Weights of a small contrastive audio-text model: encoder depths [5, 5, 5], encoder widths [128, 192, 288].
Rows from block 9 of the audio encoder of a small contrastive audio-text model, named by matrix and row number. Rows with one number belong to one channel. Each number is 500 + 40 x the weight over its row's rms, rounded and kept within 0 to 999. All counts start at 0. Numbers have three digits each. After the name is the row's rms in percent of the matrix's.
After each channel's rows are labels from the 100 clips, of 14848, where the channel reaches its highest value: "top examples" is what is common among them; "loudest" is the band of the loudest frequency at the time of the peak. Only what is clearly more common there than usual is listed. The data: short read English sentences (LibriTTS-R). In brackets: how many of the 100.
# convs1: first pointwise conv (encoder.blocks.9.convs.1.weight, 192x192x1), inputs 96-191
# convs3: second pointwise conv (encoder.blocks.9.convs.3.weight, 192x192x1, transposed), outputs 96-191

convs1.187 095:538578433488537497494537515527472488475555492481501493617474493484548544506508470461495479534455489456490481523544513527541492560509493526528448450475487545488476459531513523568461476542496482500525522436573535504514507502555467465595505521489483450494518568494508516549567581545512467488
convs3.187 087:530518548540549526551513541460480476442557547459498510471488477515490556478447542394525535535576456470574466496409467541529516468435603448454565474451491451504567539523498510542488484545560476479500563542541472501492499490533467520501530550548526474487458420487542470508546533494463513487
top examples: the word "is" (45); the word "it" (34)
loudest: 4000 to 8000 Hz (25)

convs1.78 087:544526473511463502543550548583483530413537458490519501505573550530484570518561461516534558500451453478509476496506423508479476434552511456458525492459527520527428508435620440458565562546480516485537515485532520478503507585491522462496546496452518521458515591494523517485429553536530550481
convs3.78 095:417464468472574489488510474478468494459524528499493521476457453440477454549527475560492496561513497455630469429500485484532470530513575449504501489480544518497508583534516468464481526505478516505509551473510456488438463501453521540448542518490529460478468447488529502525504526514440521402
top examples: the word "is" (34); the word "it" (34); text has "what" (27)
loudest: 250 to 500 Hz (41)

convs1.8 101:513534488451510551525499502626472478525484521471524467390499502435466575551538474548480544495494523506525475460503514450459538506469484474562518514498475475526518460533550546523525560573482473550477520502475453493453519469464588485584474480456477464499506452487474443506529568485437485462
convs3.8 086:536508548457479533494471526549591534525583504481425428534449579529569496459564502568535477540419447468481484512485515561447540490464502552510495496499531500495503457553468509549527548542545478514605482549537521463449493500539485459559509510460481507432506514513537490440490464455516493523
top examples: the word "to" (38)
loudest: 4000 to 8000 Hz (30)

convs1.45 100:475516521541491530499523529502445506504458518646547480473537471478469524474513492472523487442505462518460562480492499433491532485527498416534480490472492465489488537497474404512454478481472510509511553519503500507472491488600550463515533492454473464480490439515515447455457517524521446466
convs3.45 121:558533502449450493455479524472518541545499455505516512579473440404547502501496459518541546392534499509528465543506427495489535475491485505468501558496475443501545449472478466543499511560491508521524479565486463506490514520478446458511543470570461444429482481501450544523498493513432448461
top examples: the word "to" (46); the word "be" (38)
loudest: 250 to 500 Hz (39)

convs1.39 110:539534448488478473529494447521477459378500569590538542410509519500470512457518484441514421451497521442467510492505502462520421505505525481485554460579487490492528582516453520482445477485475565463509418497456568559511530574542507509511462435523491472463489551495455502478540552508481505461
convs3.39 112:490541509492513555512424494481433492419463575435535538532478486617511469445465456492510490513549557424462472502530526559545469482433542557551519438443483470528548506468564447552493455439497497519502431520480548507554503532482538527483462440522610460517503487485533545487489510487545489507
top examples: the word "there" (27)
loudest: 250 to 500 Hz (46)

convs1.31 110:460478470490588528519484477483459465491489575518499417450469542413451456422475511482435523450553490500483469493473438549504527467474521495491473496510535555519593455468515450410522552457429511537530510508518576528494474471425438434479451457507501559453504503442529531519550492519479502532
convs3.31 106:552482486521518540505510497562534497420414480523473496434471588453540505436511457476450655477514566510512547470542489513486469502586498507529482512491520474524545544505492476527472539467531560480497504451513512482465531470475467429377493471504528463509502436515387423514455526521517445514
top examples: the word "is" (25)
loudest: 250 to 500 Hz (34)

convs1.188 095:504488519460542504402501549525471488466519543520475507474526498433499460541544503504544472514482430469510491517589512500532446497513511502499452499416459522481506451475507479498500479474512533526520475466365448554532501440444506466507528531507520540528524484438453561499493475504458434454
convs3.188 101:521437416468496554506518461509582489487591506500539546523504533519542486496488507597505522473519517506470553419481522529447535516531539485582554440490524472525513508449527511509520525491549482541458474538549512564502394491530467525429418534425516487515545531443516539565496479566439479521
top examples: the word "there" (28)
loudest: 250 to 500 Hz (41)

convs1.56 101:464596514447483504542476537559487491485479485454488482475497504419534405476498529502568497522511498458523503513530495510537510506468508571505499560488576544489562445533554513520523496472483570520539477537545401534482423498588517514436456472444551517559555484453474606515477490481514465508
convs3.56 094:391456499510452539404476431501450493465460486553468545557493517494517480478442541439464491461510539463489451532476479511474533517485566509482571519548494475534497507505503440519428472470519506509535515501536497559478612520547538470415549517464469500486549469369472476516453483506492473492
top examples: the word "you" (34); the word "was" (28)
loudest: 250 to 500 Hz (30)

convs1.44 093:506487548527488546515452546518536523453422645471569543542591545507415469436521501532468496473499458538506511514451512455500407547444514467542548483457501513520427469499507485494523526545447476467501439517426600512424504470521451530469482467523494561528484532512454465501527508457538476534
convs3.44 091:504477559462527510475549496524478559527498495562527517487528478525425454534513555586537501513505558500554571516513516506529528546478534568452515576579451541464517538524556542582531526495512505510470467507511529495532471530503507512576489562498515439488476501566506555519553514473504549446
top examples: the word "the" (51)
loudest: 4000 to 8000 Hz (32)

convs1.158 095:498493470539491572512539451497543486451534496511512456456525491471545470493484465533464540475492552518466485505596539453505573344506500481533461492542502545434524434484464572503550533421485459525462476523448515469516509505432513456491500539480545491502550481441506437497570515478482413494
convs3.158 108:454451546488501515467474432457489546505450467492555522482491477548514516511491457524481541464432513481522432477556521454425506429515445590468536458447513465493524566539469464490511475510468513524422495497508515543515556535481502523446580470515516488501419397486571518475491537528515487513
top examples: the word "you" (33)
loudest: 250 to 500 Hz (29)

convs1.87 105:495493436489524508449471423510494494454488485509503478404511499483498560486450468477457454507500449400474538498500471517474458520490548516473472452505520457519494485608517482529597488458472552552523553501494540468554482451489445499555482467473561534525515504413548463470469497525495508507
convs3.87 110:499522502450507449521527490472406566571493520517544476491445489449477480498484426455531456488483518538552517546495499521529503488493453507392513528552502519539611439436489536524507569512466528458496517531448456541533513552498565472528494459506506462519482494439511506499530474544486509593
top examples: the word "i" (91)
loudest: 500 to 1000 Hz (26)

convs1.150 115:502544495373512482472481511545450459546494410545527531516523498450512461456517506533502500540528505456481503556566491466499545517462405517500453507553483469546498557495457479524478543463513493550482530505519545542431536532523488506595501515519540496483512572528476394476438544547468512530
convs3.150 115:539481545402472532505488486560521529535489518596520525471521468472523519456473440498527548464521464436495470476533466532567476452512519479458496525545505485556465556455434404561657515471506493432470488520618463444476493513435509521546483471472454487503518522510519461445483506476501521462
top examples: the word "she" (59)
loudest: 2000 to 4000 Hz (58)

convs1.94 118:470456556518511489530536516459484477517501508561512470464474531516520438515454466521540494527512505527492523450528466516529481478475479488483518410515528531537532523502485531432517490517464561448449487525493502483445589439484477516471519458474424510405473544529448480507542529465527507494
convs3.94 096:500483475453520455534519468500537518536516531459494597491474462503533463444453550498504505557553463433476560520463548494509462470466551449421481414538501494524498464497443514537545496534512525549485476387523433488539478512421436520507424542477529485550519549568493504548555456525493553514
top examples: the word "the" (53); the word "of" (26)
loudest: 500 to 1000 Hz (36)

convs1.190 098:488551529502456528481501488440520520545472487464492486530521476465494468525508542428482494498475450543548508443495495497474505505500555484534557517563581503551508505530526546533477505566531572614530444498454563508489478569540484532523433440504512529523469474506515507435453512500414519481
convs3.190 098:549480494565484529477455508516464481432516484480532489461459547485538504459481485497455469543525521497501429465502532436480498503497455489492499578493487433521476502499501505500361487511511391544499510471478463515498529500494466510518484468473471508534604598558566531447405466527430469464
top examples: the word "she" (29); the word "me" (27)
loudest: 250 to 500 Hz (31)

convs1.53 111:450443517499468461526402541549492455519440501571552555555483587501532502506539483525506511485527481506518477485459544489510467476479464487498458513499506505438517517497531592528491480513465487509539515541494571512475383424523491493630581563481562505518497488511430512451510489565443511575
convs3.53 112:513544513434468498434528442449494536458474459517417533436526504446497573531500565538515506512525490545497470503481478456554525447615526509489449526524508542467493464519514556479526497516494585444436557444555511449430439529461462519474540501493447482500449418470512452565491478517489462455
top examples: the word "to" (38); the word "was" (37)
loudest: 250 to 500 Hz (40)

convs1.178 102:498469523493495421504490461497556492468492483474529515533469508507507536491557465514537486475527578515564540471453411533496509522476576531514495516434499446559540473513463539516521484608602582427605543504492455496499411437557488508470433470479515490506530558496534466492541550483509479546
convs3.178 112:573484515446487498512519525508552446481504495518500497505535485446528477467471508533508465499465521437501505489558476517492502484513540459461537488534514520464493501507502468520570516458512510491468397474519471501499503525491485505440541558485483567470487415461526550489444536468542510432
top examples: the word "she" (34)
loudest: 250 to 500 Hz (27)

convs1.75 109:528470440557525527504439547532461424490525583479501466503512596548435477568516483554515495543510467524500497480503476513453487446422498519498539485515469488487464451465426533529515552465450534517452464483602487464450479537475543464500461442477564486486554475486511584559527552489503548418
convs3.75 111:534445369528545459489478548522603430526513506471468433510525486515488495481481504487450546428463474462460513521559461515488451520433512444511571526540482526477542488503518459479486565541497561490486450415464510497516531516532522439401490507529551577538486474449450465483456554430467534551
top examples: the word "she" (63)
loudest: 250 to 500 Hz (26)

convs1.104 106:494583469513558515408500533536503489504505488566482497588514484523453494536466435522461437494482504470558516528487487536484518521513456455536477434586469468518484487480474525507505442524448513510541577490563499449496436502485423514556590419473498512591507491455500509508515403554490540417
convs3.104 104:461532496538528492512490525499480532487488472424523500519440500532539520447487461392496424504506584493501450446456461551558442475492482528509469579552477553557556465520482544572466499474522502472462488560509535563505535509575587496498524532534507486504428458400535543526524470463637463466
top examples: the word "the" (55)
loudest: 4000 to 8000 Hz (49)

convs1.112 081:460475447460503525421520506412524495495447479472500452507533485447504523489496450454491475505518466462490503480477627487507491563544473502525531491527475479477475558497483422483488548603531441466574529509542571521502492452509506535514495533453531545445434559527481503546506480425489491483
convs3.112 082:508463480518468554652539481484503543539533463477482483541451554467531481471487576466521500537468534555543512544550487481434484514473540533515473486522528473460505449507526516504537487476517471516583525481547578490504561513491490513448513522446538507465506548495530467520417551471496498581
top examples: the word "you" (37); the word "said" (29)
loudest: 4000 to 8000 Hz (49)

convs1.103 110:504490519444513441462506507522514517587477502532524477535497569491489499536503481466479522576519530546593482453504493503516479484522471473505443537492495556429543420573577612511440473470510514525509490526511522412467540556443518525487636485464471522509530517479514509544526482383535489524
convs3.103 106:545508478435469541494459479474512475518517489545549560506413490546413506568508441437446502455479570479507519543521476498489497517494495553477504506485530477603437549434499508442490563418464503436527440478520421459476557481454479567533537505501532505468588528507457528487478499464455468501
top examples: the word "to" (39); the word "you" (38)
loudest: 4000 to 8000 Hz (30)

convs1.71 116:498521459494473528482554434484514573561458511489496500500487461502527489563569469492572486608486547504556488514477488493552476518544502472492519478515538517556465511543517516527560493510427530547495508487408474514536476568522459470608450503523491491468498516456518473515559495561496469506
convs3.71 109:567513497454482488531534489467495506499476484515488507482474477451457528483519380528474601586497524498524533498551499453488527512530442427551600503550453535522534509518439423474576509482547506484459500430558480499506516517497487492430535519515459498525404470466482504537482528467491515474
top examples: the word "was" (46)
loudest: 250 to 500 Hz (52)

convs1.27 094:439508495491445498575513445530510516511516421577443528516457487481546452534541497493523431581467550489494449464549485559510550526476484465570482442508550418503482474461538465557506583532484494497513569484523522557525494599530506489439426473555508512499484503522579481482557555498477490556
convs3.27 110:556495442558449520510470487462548453418502481474499485530511471515577516431506557465514551482481582453480447492491469512567486582485459540486517503477501496466506504500496542443521482469498485509475515480504447513468500479461462541492541497538492457517490459430446552522514470545539481459
top examples: the word "was" (43); the word "yes" (27)
loudest: 4000 to 8000 Hz (40)

convs1.63 094:515404553489507410431494419453528486498516446550491455556585522509500533504520506503493543460527505458483500464453497456477508515504487483445499520464476494503471488409507519511473511509454508489563527502610561521543455570544523462446423569511450453497525529524548502516479510550501497435
convs3.63 092:545432467475462507514488400553645466476493498517487468538503548512503441510501497428514526426521495516513512531476574497478562471470527430499450440458551514486450520445535501510521509469380488532440503411510508505513539494451511510434509477588431565427511496449499541475405567493474553437
top examples: the word "replied" (31)
loudest: 500 to 1000 Hz (32); 250 to 500 Hz (28)

convs1.84 103:555509535458591527507471515543534468461526456522493520538533485494448532531480586487487572508472493529529480454477485488455483512422546478520507462556572581513533478465512512503519501524481535484457515475620427492508453507507512519589429510506548519427634492487435553488476457552488509482
convs3.84 099:563526496520473492462541551501434506492582468480486415547566533481453535449506501496499499460456475390491466557531528495441480510460516429430504538436495587487491482478492553555453509462550519519547445428505474504408512434499470487463507516574454461459540455507533473520503539435526503485
top examples: the word "she" (66)
loudest: 250 to 500 Hz (28)