python train.py --tokenizer="word" --text_encoder_causal=true --text_encoder_parallel_block=false
Rows from block 3 of the audio encoder of a small contrastive audio-text model, named by matrix and row number. Rows with one number belong to one channel. Each number is 500 + 40 x the weight over its row's rms, rounded and kept within 0 to 999. All counts start at 0. Numbers have three digits each.
Before each channel's rows are labels from the 100 clips, of 14848, where the channel reaches its highest value: "strongest on" is what is common among them. Only what is clearly more common there than usual is listed. The data: short read English sentences (LibriTTS-R). In brackets: how many of the 100.
# convs1: first pointwise conv (encoder.blocks.3.convs.1.weight, 128x128x1), inputs 64-127
# convs3: second pointwise conv (encoder.blocks.3.convs.3.weight, 128x128x1, transposed), outputs 64-127

strongest on: voice: female (92)
convs1.80:509494405505487518536518563485479489498445495466537474482479533519534489458440512519459484450464474499504513481505524432464477480489379423421498468531523515503420449511425428501475482437501482
convs3.80:511508469522477540449512466417491502530533505556493511495526557532561566515471606486454484492580494505497487450511575454535513501466461567552457466514437548560472444495486447480452527632476495

strongest on: voice: female (82)
convs1.55:510470468457478516468511492498441488481550465515482492464473480496461415488492446538458556519524410468510516497457509443457501484524489389573460480457532494414525503577487460511530480509512497
convs3.55:497502578461566486500490472524453508474503518468468399468476489511429468478533503434545569511547508479539539488498433547556439533571513487532492505509458468435470598537507467462515518516496563

strongest on: voice: female (82)
convs1.71:479529454496497485567437451520523458537539492462474575539495544397512559485504507508489463453516480390438524531474499410498493513552566449516553477543518498549581470496488461499440456436483473
convs3.71:445500468500442489539458485511543444567440485558488493497463463517458481465504508506442481487480502439588489517511533453530507575486499446599550473427519444500507483489458442495549452496545500

strongest on: voice: female (89)
convs1.54:510510502472515486438524505561514544532472486533591481528468519513551531534491528462459446473514537450508481385499470482508474515520446438473478543612526507591410458493489471555511529460508521
convs3.54:507490564523423498492507542462562503529413458519489543523535446503471468501552487544448504543447530498540468470605538479434491431443491478496548522443500538510549503552523490395492461445509504

strongest on: voice: female (84)
convs1.35:517459483520494474476514464444550566532471562450501520477478545499468459528543505518435497494469549506476483480466474489465518504476477525571574591457431442396533493500535494528477512476543469
convs3.35:488495459484463533405602497519503478504477487545550520529528502551501559460486528471458468510469525509520547504484533516441588508494528514547544479436526535541533493448486500504548542491580493

strongest on: voice: male (71); the word "the" (58)
convs1.5:487432547492612513541474540490521479389540507492503565456517500548530472530505477449481494531447463476493566453477530491541530537497471527432572528456539479563472461545449477533466474511434558
convs3.5:402500514451476464460526536497495404461483479478508505458488522440532543403518545570445511517507607518520521513526486484475424465455535510492477506506582470515556477504543490498491437544515421

strongest on: voice: male (90)
convs1.95:504444554475493526510564521521487530455461509457478521440517455590506517486492492486546528513520518520467514532520553505456493609476427499514495522542505529443554414538445458520531502515507449
convs3.95:523475483472437558470554522448482533507515460541448468482522455516494594529550454478456543611519477517581544507490482542514501487485529524457540475507548501490425531529456524533595506472472544

strongest on: voice: male (72)
convs1.42:480521537572544571419500472561526532488461508547504501524506506500517455586479504530470484559599435461470529524512551531440515500494490553472545466483450451541438489517536622550511496462511434
convs3.42:505537508464477496485524461544447500473599564490496512550593519511431527519541498461465577437537509471468447530461510508510450544499513496526535517516556581549501524545520493525509517468442529

strongest on: voice: female (86)
convs1.100:480498549566502525532508531462469492479549492551482511500489556504475485522476502554530496452519496434467510415466488557478487513482504552477493439510548523530506456464532521504440472456466486
convs3.100:544524465494452549507490492480476544444512488479521514571478569491678465579460554511510510432481464544540488477517453452509465511457545473508537501532491522452543553464512506503465487472415511

strongest on: voice: female (82)
convs1.97:535479457586562525489455542502505485409508452510515519468474542501457469510469458528513523468520502486475495464472477557433543480422501513538465586488514422469504502555509529512555459535430536
convs3.97:470524491397490440563485490504494509448528511458509553533492577430519487463539509508573542519517472601447617546503493582502455532528564435542456546520501481488410486455557503456520494478558563

strongest on: voice: female (93); the word "and" (31)
convs1.1:517509513514549445535454439471470505466453488516468499521463569465477553518497454476522474510484460546466499557473492515531529497469552492537508533506507506502437462578516532542555455502455510
convs3.1:518465475496481511557548520484541532467504443518577489546512511498478533486465529492519466514482540475455504572443469596392492459573432475473468449513583491465523462428560536490523582491536502