python train.py --encoder_arch="quartznet" --model="contrastive audio-text model" --dataset="short read English sentences (LibriTTS-R)" --train_examples=26041 --gain_aug_db=6 --n_mels=80 --hop_length=160 --input="log_mel" --spec_augment=false --win_length=512 --tokenizer="word" --vocab_size=5132 --loss="sigmoid" --embed_dim=256 --encoder_norm="batchnorm" --encoder_activation="mish" --encoder_depths=[5, 5, 5] --encoder_kernel_size=11 --encoder_stem="single" --encoder_widths=[128, 192, 288] --text_encoder_causal=true --text_encoder_width=128 --text_encoder_layers=8 --text_encoder_norm="layernorm_no_bias" --text_encoder_norm_position="pre" --text_encoder_activation="gelu_tanh" --text_encoder_mlp_ratio=2 --text_encoder_head_dim=48 --text_encoder_fused_qkv=true --text_encoder_bias="all" --text_encoder_qk_norm=true --text_encoder_parallel_block=false --text_encoder_dropout=0.1 --text_encoder_inner_norm=false --text_encoder_drop_path=0.15 --text_encoder_positions="rope" --init="xavier_uniform" --residual_init="scaled_by_depth" --optimizer="soap" --beta2=0.999 --lr=0.0045 --beta1=0.95 --shampoo_beta=0.999 --eps=1e-08 --precondition_frequency=32 --max_precond_dim=512 --one_sided=false --adamw_lr_other_params=0.001 --cautious_weight_decay=true --steps=8700 --batch_size=256 --epochs=85.5 --lr_schedule="cosine" --final_lr_fraction=0.01 --warmup_steps=430 --weight_decay=0.1 --adamw_weight_decay_other_params=0.05
Rows from block 11 of the audio encoder of a small contrastive audio-text model, named by matrix and row number. Rows with one number belong to one channel. Each number is 128 + 32 x the weight over its row's rms, rounded and kept within 0 to 255. All counts start at 0.
After each channel's rows are labels from the 100 clips, of 14848, where the channel reaches its highest value: "loudest band" is the band of the loudest frequency at the time of the peak. Only what is clearly more common there than usual is listed. The data: short read English sentences (LibriTTS-R).
# convs1: first pointwise conv (encoder.blocks.11.convs.1.weight, 288x288x1), inputs 96-143
# convs3: second pointwise conv (encoder.blocks.11.convs.3.weight, 288x288x1, transposed), outputs 96-143

convs1.33 [161 180 145 135 109 139 139 126 127 134 130 155  91 138 133 134  89 137 107 153 114 109 107 117 116 138  91 157 158 156 147  89 114 120 151 119 169 149 147  56  87 112 114 127 105  98 132 133]
convs3.33 [ 64 133 149  86 130  72 112 176  90  93 178 111 107 184 131 106 134 111 147 166 136  87  67 102 170 188 134 120 151 171 139 113 177 139 143 143 105 161 127 139  91 110 107 119 107 119  92 109]
loudest band: 250 to 500 Hz

convs1.3 [122  92 131 177  84 121 101 100 160  76 178 122  86 145 200 153 197 210 140 198 156  99 121 132 144 161  70 125 135 133 170 184 168 115 123  94 166 181  80 109 150 136 120 152 171 139 147 194]
convs3.3 [153 157  80 136  61 148 109 106 168 177 182 101 166 138 183 168 108 160 104  74 170 153 194 169 122 150  87  58  81  85 168  83 149 145 104 100 146 131 122 137 151 105 153 136 129 161 127 152]
loudest band: 500 to 1000 Hz

convs1.93 [120 125 164 125 152  93 132  97 125  62 142 155 119 152 167  98  71 150 115 109 173 144  84 102  99 123 152 154  83 125 149 133 151 163 131 125  73 129 124 216 127 136 127  33  79  85  61 114]
convs3.93 [107 127 132 134  79 155 109  78  72 169 116 149 135 125 121  55 133 180 127 182 113 130 157  89 132 124 115  89  95  98 120 117 135  93 130 140 160 123  85 144 145 153  98 107 135 147  98 167]
loudest band: 500 to 1000 Hz

convs1.227 [104 120 147 125 115 111 139  83  91 138 108 172 116  99  98 174 215 134  91 117  74 153 112 182  95  77 154 146 166 137 165  62 134 112 110  93 123 106  96 128 113 147 162 142 129 121 148 135]
convs3.227 [ 40 122 143 113 151 108 146 107 150 138 150 100 112  66 117  43 138 156 170 168  18 132 101 125 157 157 111  90 126 171 109 135 126  53 121  96 118 116 153 122 136 137  96 142 162 136 159  48]
loudest band: 250 to 500 Hz

convs1.141 [ 97 131 136 130 122 114 119 106 127 154 120 157 149 113 136 174 109  44 128 156  92  49 207  90 153 123  40 107 147 138 128  99 153 122 176 124  93 172 134 130 144 155 131 159  88 100 142 150]
convs3.141 [103 133 131 115 144 125  82 138  62 129  89 125  52 107 148 125  81 159 103  78 122 117 168  80 129 210 143 166 125 180 127  81  95  86 123 168 147  94 128  27  87 152 189 107 111 147 147 108]
loudest band: 250 to 500 Hz

convs1.68 [108 116 175 134 145 132 152 115 108 175 179 159 130 119 173 120 165 131 165  96 135 113 151 108 115 101  88  65 106 105 151 139 109  87 113 181 171 155 130 118 206 168 120  60  48 127 107 124]
convs3.68 [114 117 148 127  42 116 133 145 114 108 168 122 187 112 118 127 145  98 134 197 150 127 152 146 150  95 157  89 167 182 159 200 145 116 132  68 145 141 134 155 108 102 114 161 121  94 125 120]
loudest band: 500 to 1000 Hz

convs1.130 [197 102 132 144 112 126  72 130 150 109 160  87 121 130  90  93 121 127 112 111 166 111 157 184 121 168 196 123 119 184 101 162  65 129  74 153 180 195  84 184 143 142 128 176 108 152 117 140]
convs3.130 [107 119 148 134  87 130 120 147 174 119 139  47 113 109 111 101  91 131 132 121 190  23 113 100 151  99 139 141  93 102  97  97 138 185 152 124 117 122 137  83 129 142 148 147 133 110 111 118]
loudest band: 250 to 500 Hz

convs1.168 [145 114 128 138 125 145 179 132 121 120 150 146 132 169 104 102  81  86 121 164 174 158 147 109 134  76 121 118 102 142 163 152 138 137  77 156 193 152  89 128 135 200 106  88 143 154 177 118]
convs3.168 [142 127  93 162 119 137 127 107 129 129 103 151  92  64 112 114 116 137 118 131 157 143 131 154 168 234 165  77  87  98 177 132 145 157 133 160 167 100 111 186 127 168 161 102 126  87 149 126]
loudest band: 4000 to 8000 Hz

convs1.114 [126 131 152 170 122 132  91 146 162 116  52 116 126  93  58 166 170 223 109 130  96 102  65  84 104 168 100 130 135 112 130  82 124 149 154 106 148  86 117  95 125 158 174  63  80 149 137 103]
convs3.114 [132  95  92  92 187 167  91 118  66 129 132 155 147 108 118 116 138 134 145 148 152 175 117 116  55 100 108 102 169 128 150 117  81 118 105 132 125  83 120  51  74 101  83 136 113 117  78 127]
loudest band: 500 to 1000 Hz

convs1.268 [118 108 110  98 123 139  99  90 204 108 122 128 161 142 111  93 120 107 146 122 170 125 159 124 105 182 114  99 103 145 145 140 120 176  72 194 129  49  96 142 150 153  85 126 136  96 155 147]
convs3.268 [125 129 118 134 110 132 125 114 109 134 125  91  87 135  71  85  67 161 140 100  95 160 170  98 152 103 132 166  81 109  68 104 149  79 105 111  96  63 124  93 113 137 151  70 135 163 109  52]
loudest band: 250 to 500 Hz