From a checkpoint of a small contrastive audio-text model.
Model: log mel input, encoder arch quartznet, encoder norm batchnorm, encoder activation mish, encoder depths [5, 5, 5].
Training: soap at rate 0.0045, batches of 256.
Data: trained on short read English sentences (LibriTTS-R), 26041 training examples, 85.5 epochs.
Rows from block 4 of the audio encoder of a small contrastive audio-text model, named by matrix and row number. Rows with one number belong to one channel. Each number is 128 + 32 x the weight over its row's rms, rounded and kept within 0 to 255. All counts start at 0. Numbers have three digits each. After the name is the row's rms in percent of the matrix's.
After each channel's rows are labels from the 100 clips, of 14848, where the channel reaches its highest value: "loudest" is the band of the loudest frequency at the time of the peak. Only what is clearly more common there than usual is listed. The data: short read English sentences (LibriTTS-R).
# convs1: first pointwise conv (encoder.blocks.4.convs.1.weight, 128x128x1), inputs 0-127
# convs3: second pointwise conv (encoder.blocks.4.convs.3.weight, 128x128x1, transposed), outputs 0-127

convs1.25 098:087152112179097161172135099152110116107192077153123097108136165144181086157100114101140136147111133120129158105121106068158144085121073152106171100155116092127125144169078135117069171116140152068142117142085104121093064044115134143106053157144166123151134111078166161184189133118113152122140152131114146153139150132111149090153081194119136186185163095157095143145126153075110111067139
convs3.25 101:140122142156100125207094129083089107158148142096128112070101075149175146115169116093136131127149129120095180141143108158120127100135127112135101116215149152122188116188111118135139135153082216137125147154128147094033184139127216111142112130106135168142153140162169177109151067145087209123120159141122090143126119111120118134128129112153124113157165119069119163108111127197071114103108
loudest: 4000 to 8000 Hz

convs1.113 095:125132146134090091122208133119160153117124162136124133139115123080168119071170070164137080130034147125086155110129139107158058210185110087135090158077126146080141162153147076155093128114168151122103160183112091111152109092135143100114086186100165102125145132125135133094096155059154166099083137146126056094123143103125101114130102166134110134116132109101189136111127113125186121140182
convs3.113 107:130098204105144129096181121116107183162124124089200126053123163079185106168088125143226144049184120142140066117162140115135133101067156132129113122121133162112167109098142112136102140097140124156114118127140137149121103118143136097131098127136124084100115117188122085056159157162104160158145109137177082110157112112111073141158123152106101058142131154187089175116171136137135167101129
loudest: 250 to 500 Hz

convs1.36 120:109127130175097101136192086094079194096147124124170109126144098163154122097168189135078116100147147124146199101101085114124233161111161122116083125147092140153123117165112127128151085146100161131114081146136183221116155142154171124125107111140121139149168180060098094158180112124126113117206096107135087154110141153101142148120165140144140102136103090126036143155125124126113102124111
convs3.36 114:134143119128067109126131120105094144130161139153149098132106159135139143139064152115097106158117153082122190131117187165072131082081095147115189140186157180131151113115131079095092137122186144139076047143102099131165137087057108156128140109127181106096156102064123131162165100098168126121121102041116139085126128129174192118097139106157193099133153065111113105130102099129127092164105
loudest: 250 to 500 Hz

convs1.98 096:173085131168132084123090131115198191125076138123152109137122104123166081120175134125122140127096090124112149108149142117147118160120143115164093185136136114126112085128060144090186147142131145138137160032168186071164112116142129145129072123096074172164178089147167088102105161110129109125115115138155185162065192163072098169115125156149126159116132091086066147116127088105130076128144
convs3.98 088:069123124180093132105118058117134115130116121150093112165139150078098152131084167126113118038127115119167107121150103093091112101116133102130127126135111070102127106147145159164065094151115059097130099040173173125143126128140162098167109113102138078152104179114213084167137174076100113127096153129093136177059098069114091119091112112088076115148091140144130123133085105117134165139096
loudest: 250 to 500 Hz

convs1.66 103:165090128153087109139185121148085076151079134132152136060145078145070074183106106100118049085067130172147120138139080205146141140111067136070111145108088134122144106109112125116150138110192164154120111177079139105103093146091142123098113081132139119078151098144129144175171170140103144150102141145121108131072136133129131121109142133136068139089233103079126175142134120125119124104131
convs3.66 103:121163102150135147111129096175118096108173143162125133181147124107107154105135132111146127125177089138070093121073110124154129142090098133089100128175170095106097205188179143168120086095161201082110157071117129152107120161154215116122142174122129143100131111156148132126121125185166120150108119233134125119120164137146101186110077122183103152181112149124136106130107177133160118070077
loudest: 250 to 500 Hz

convs1.89 114:099087155090132119138124108146134170145137131183144182120154106141200167117153112151148161091122099078158097077094130160129120165088143061113075098193114179127152093156112125112143164032115108135145111139140096125104113081122136110102082203151166123154141175144129126082099117065141123137122120085145117115067157145119097099131111144131169152111099105176119108189225167089112117107168
convs3.89 105:148208125065112101087152134091170087139120168180087173154149118122155148107182163162055142115172097060085090083195107136158129121089143143150148173059092121137178099156132140130144123181122135127138125161119094128086066098106110125149138109118066111144083099150131097145150146176101105137159095085160134106163141098144141143098104062097115071114158099094183122123129114100115165088133
loudest: 250 to 500 Hz

convs1.60 090:114122134103100126133113138133144124145138173137148187186137086151029179191134142132105104115103158140126129129150089061121135100124220121099115162127153137100121155130153153162255110112158106151107165161097132123178100129085130124143176130108119167094118100086130175089149089093098097109136128172179203129138156138151113116111162138118138098134180104090116152101131126109124105127189
convs3.60 094:182147127119149104123150113133133061124065107126160151146120120090137136081094148126161188123118101142080128106105128149142119111140147089074163159099084106144088154113111108124109079156173111133058107131115108159042136127170212091136090068078159093103114040131134128135156117146128116079085119123131111168115154151073132157169211180142137153127085071115085145132110158164121119145090
loudest: 250 to 500 Hz

convs1.39 090:077165126159106147106100104130132092123188116136142173119145097138171138164151106105139064177068208114125100169136163085135196104193136116120147155120113101130132132142065118155107144155183083112111169093255134142119101158114178162089128154090179155112125128118092107047157119142169126125158141107100141147149122118071143132101115112124155165098116157092163161110138132122078120099138
convs3.39 077:087121108200158105148107120115109057082162130136110066103098184145126106102183106177169164112167083115094109144069139151134147143152141118124083117179135067147122177121154126107114092109142098152109143128141132083152128134137131156136080130188125115077096160096123162155123147116125170112052100119132089084098135149112131152128155134179107080244160119146136118096068096082103164096099
loudest: 4000 to 8000 Hz

convs1.29 092:153119088090127090131153122086151122167188101156150148065143149123091139069106161153152122174134103142081146097163132164120101148075112195125142132172112091124070116092150095120153150089112156090142130157076098117112150108142113152155047117117090179094144139122187074198178188072118136109137154122103092136060123107051107146131161114134089124166078142117116101072140124174117132111118
convs3.29 077:128067102169126140158128093134147135192104118117132093091134151170069102130164154152137098114171107150125109103152096190085167131134106141127145141135128131058173114054097153084108123133137074059152065157129187104090115138124138087119138121141150141182091151129192073102153161193134138162079148078126122161131117122130100114154167109120093140148117166097162177200152151131199183127110
loudest: 250 to 500 Hz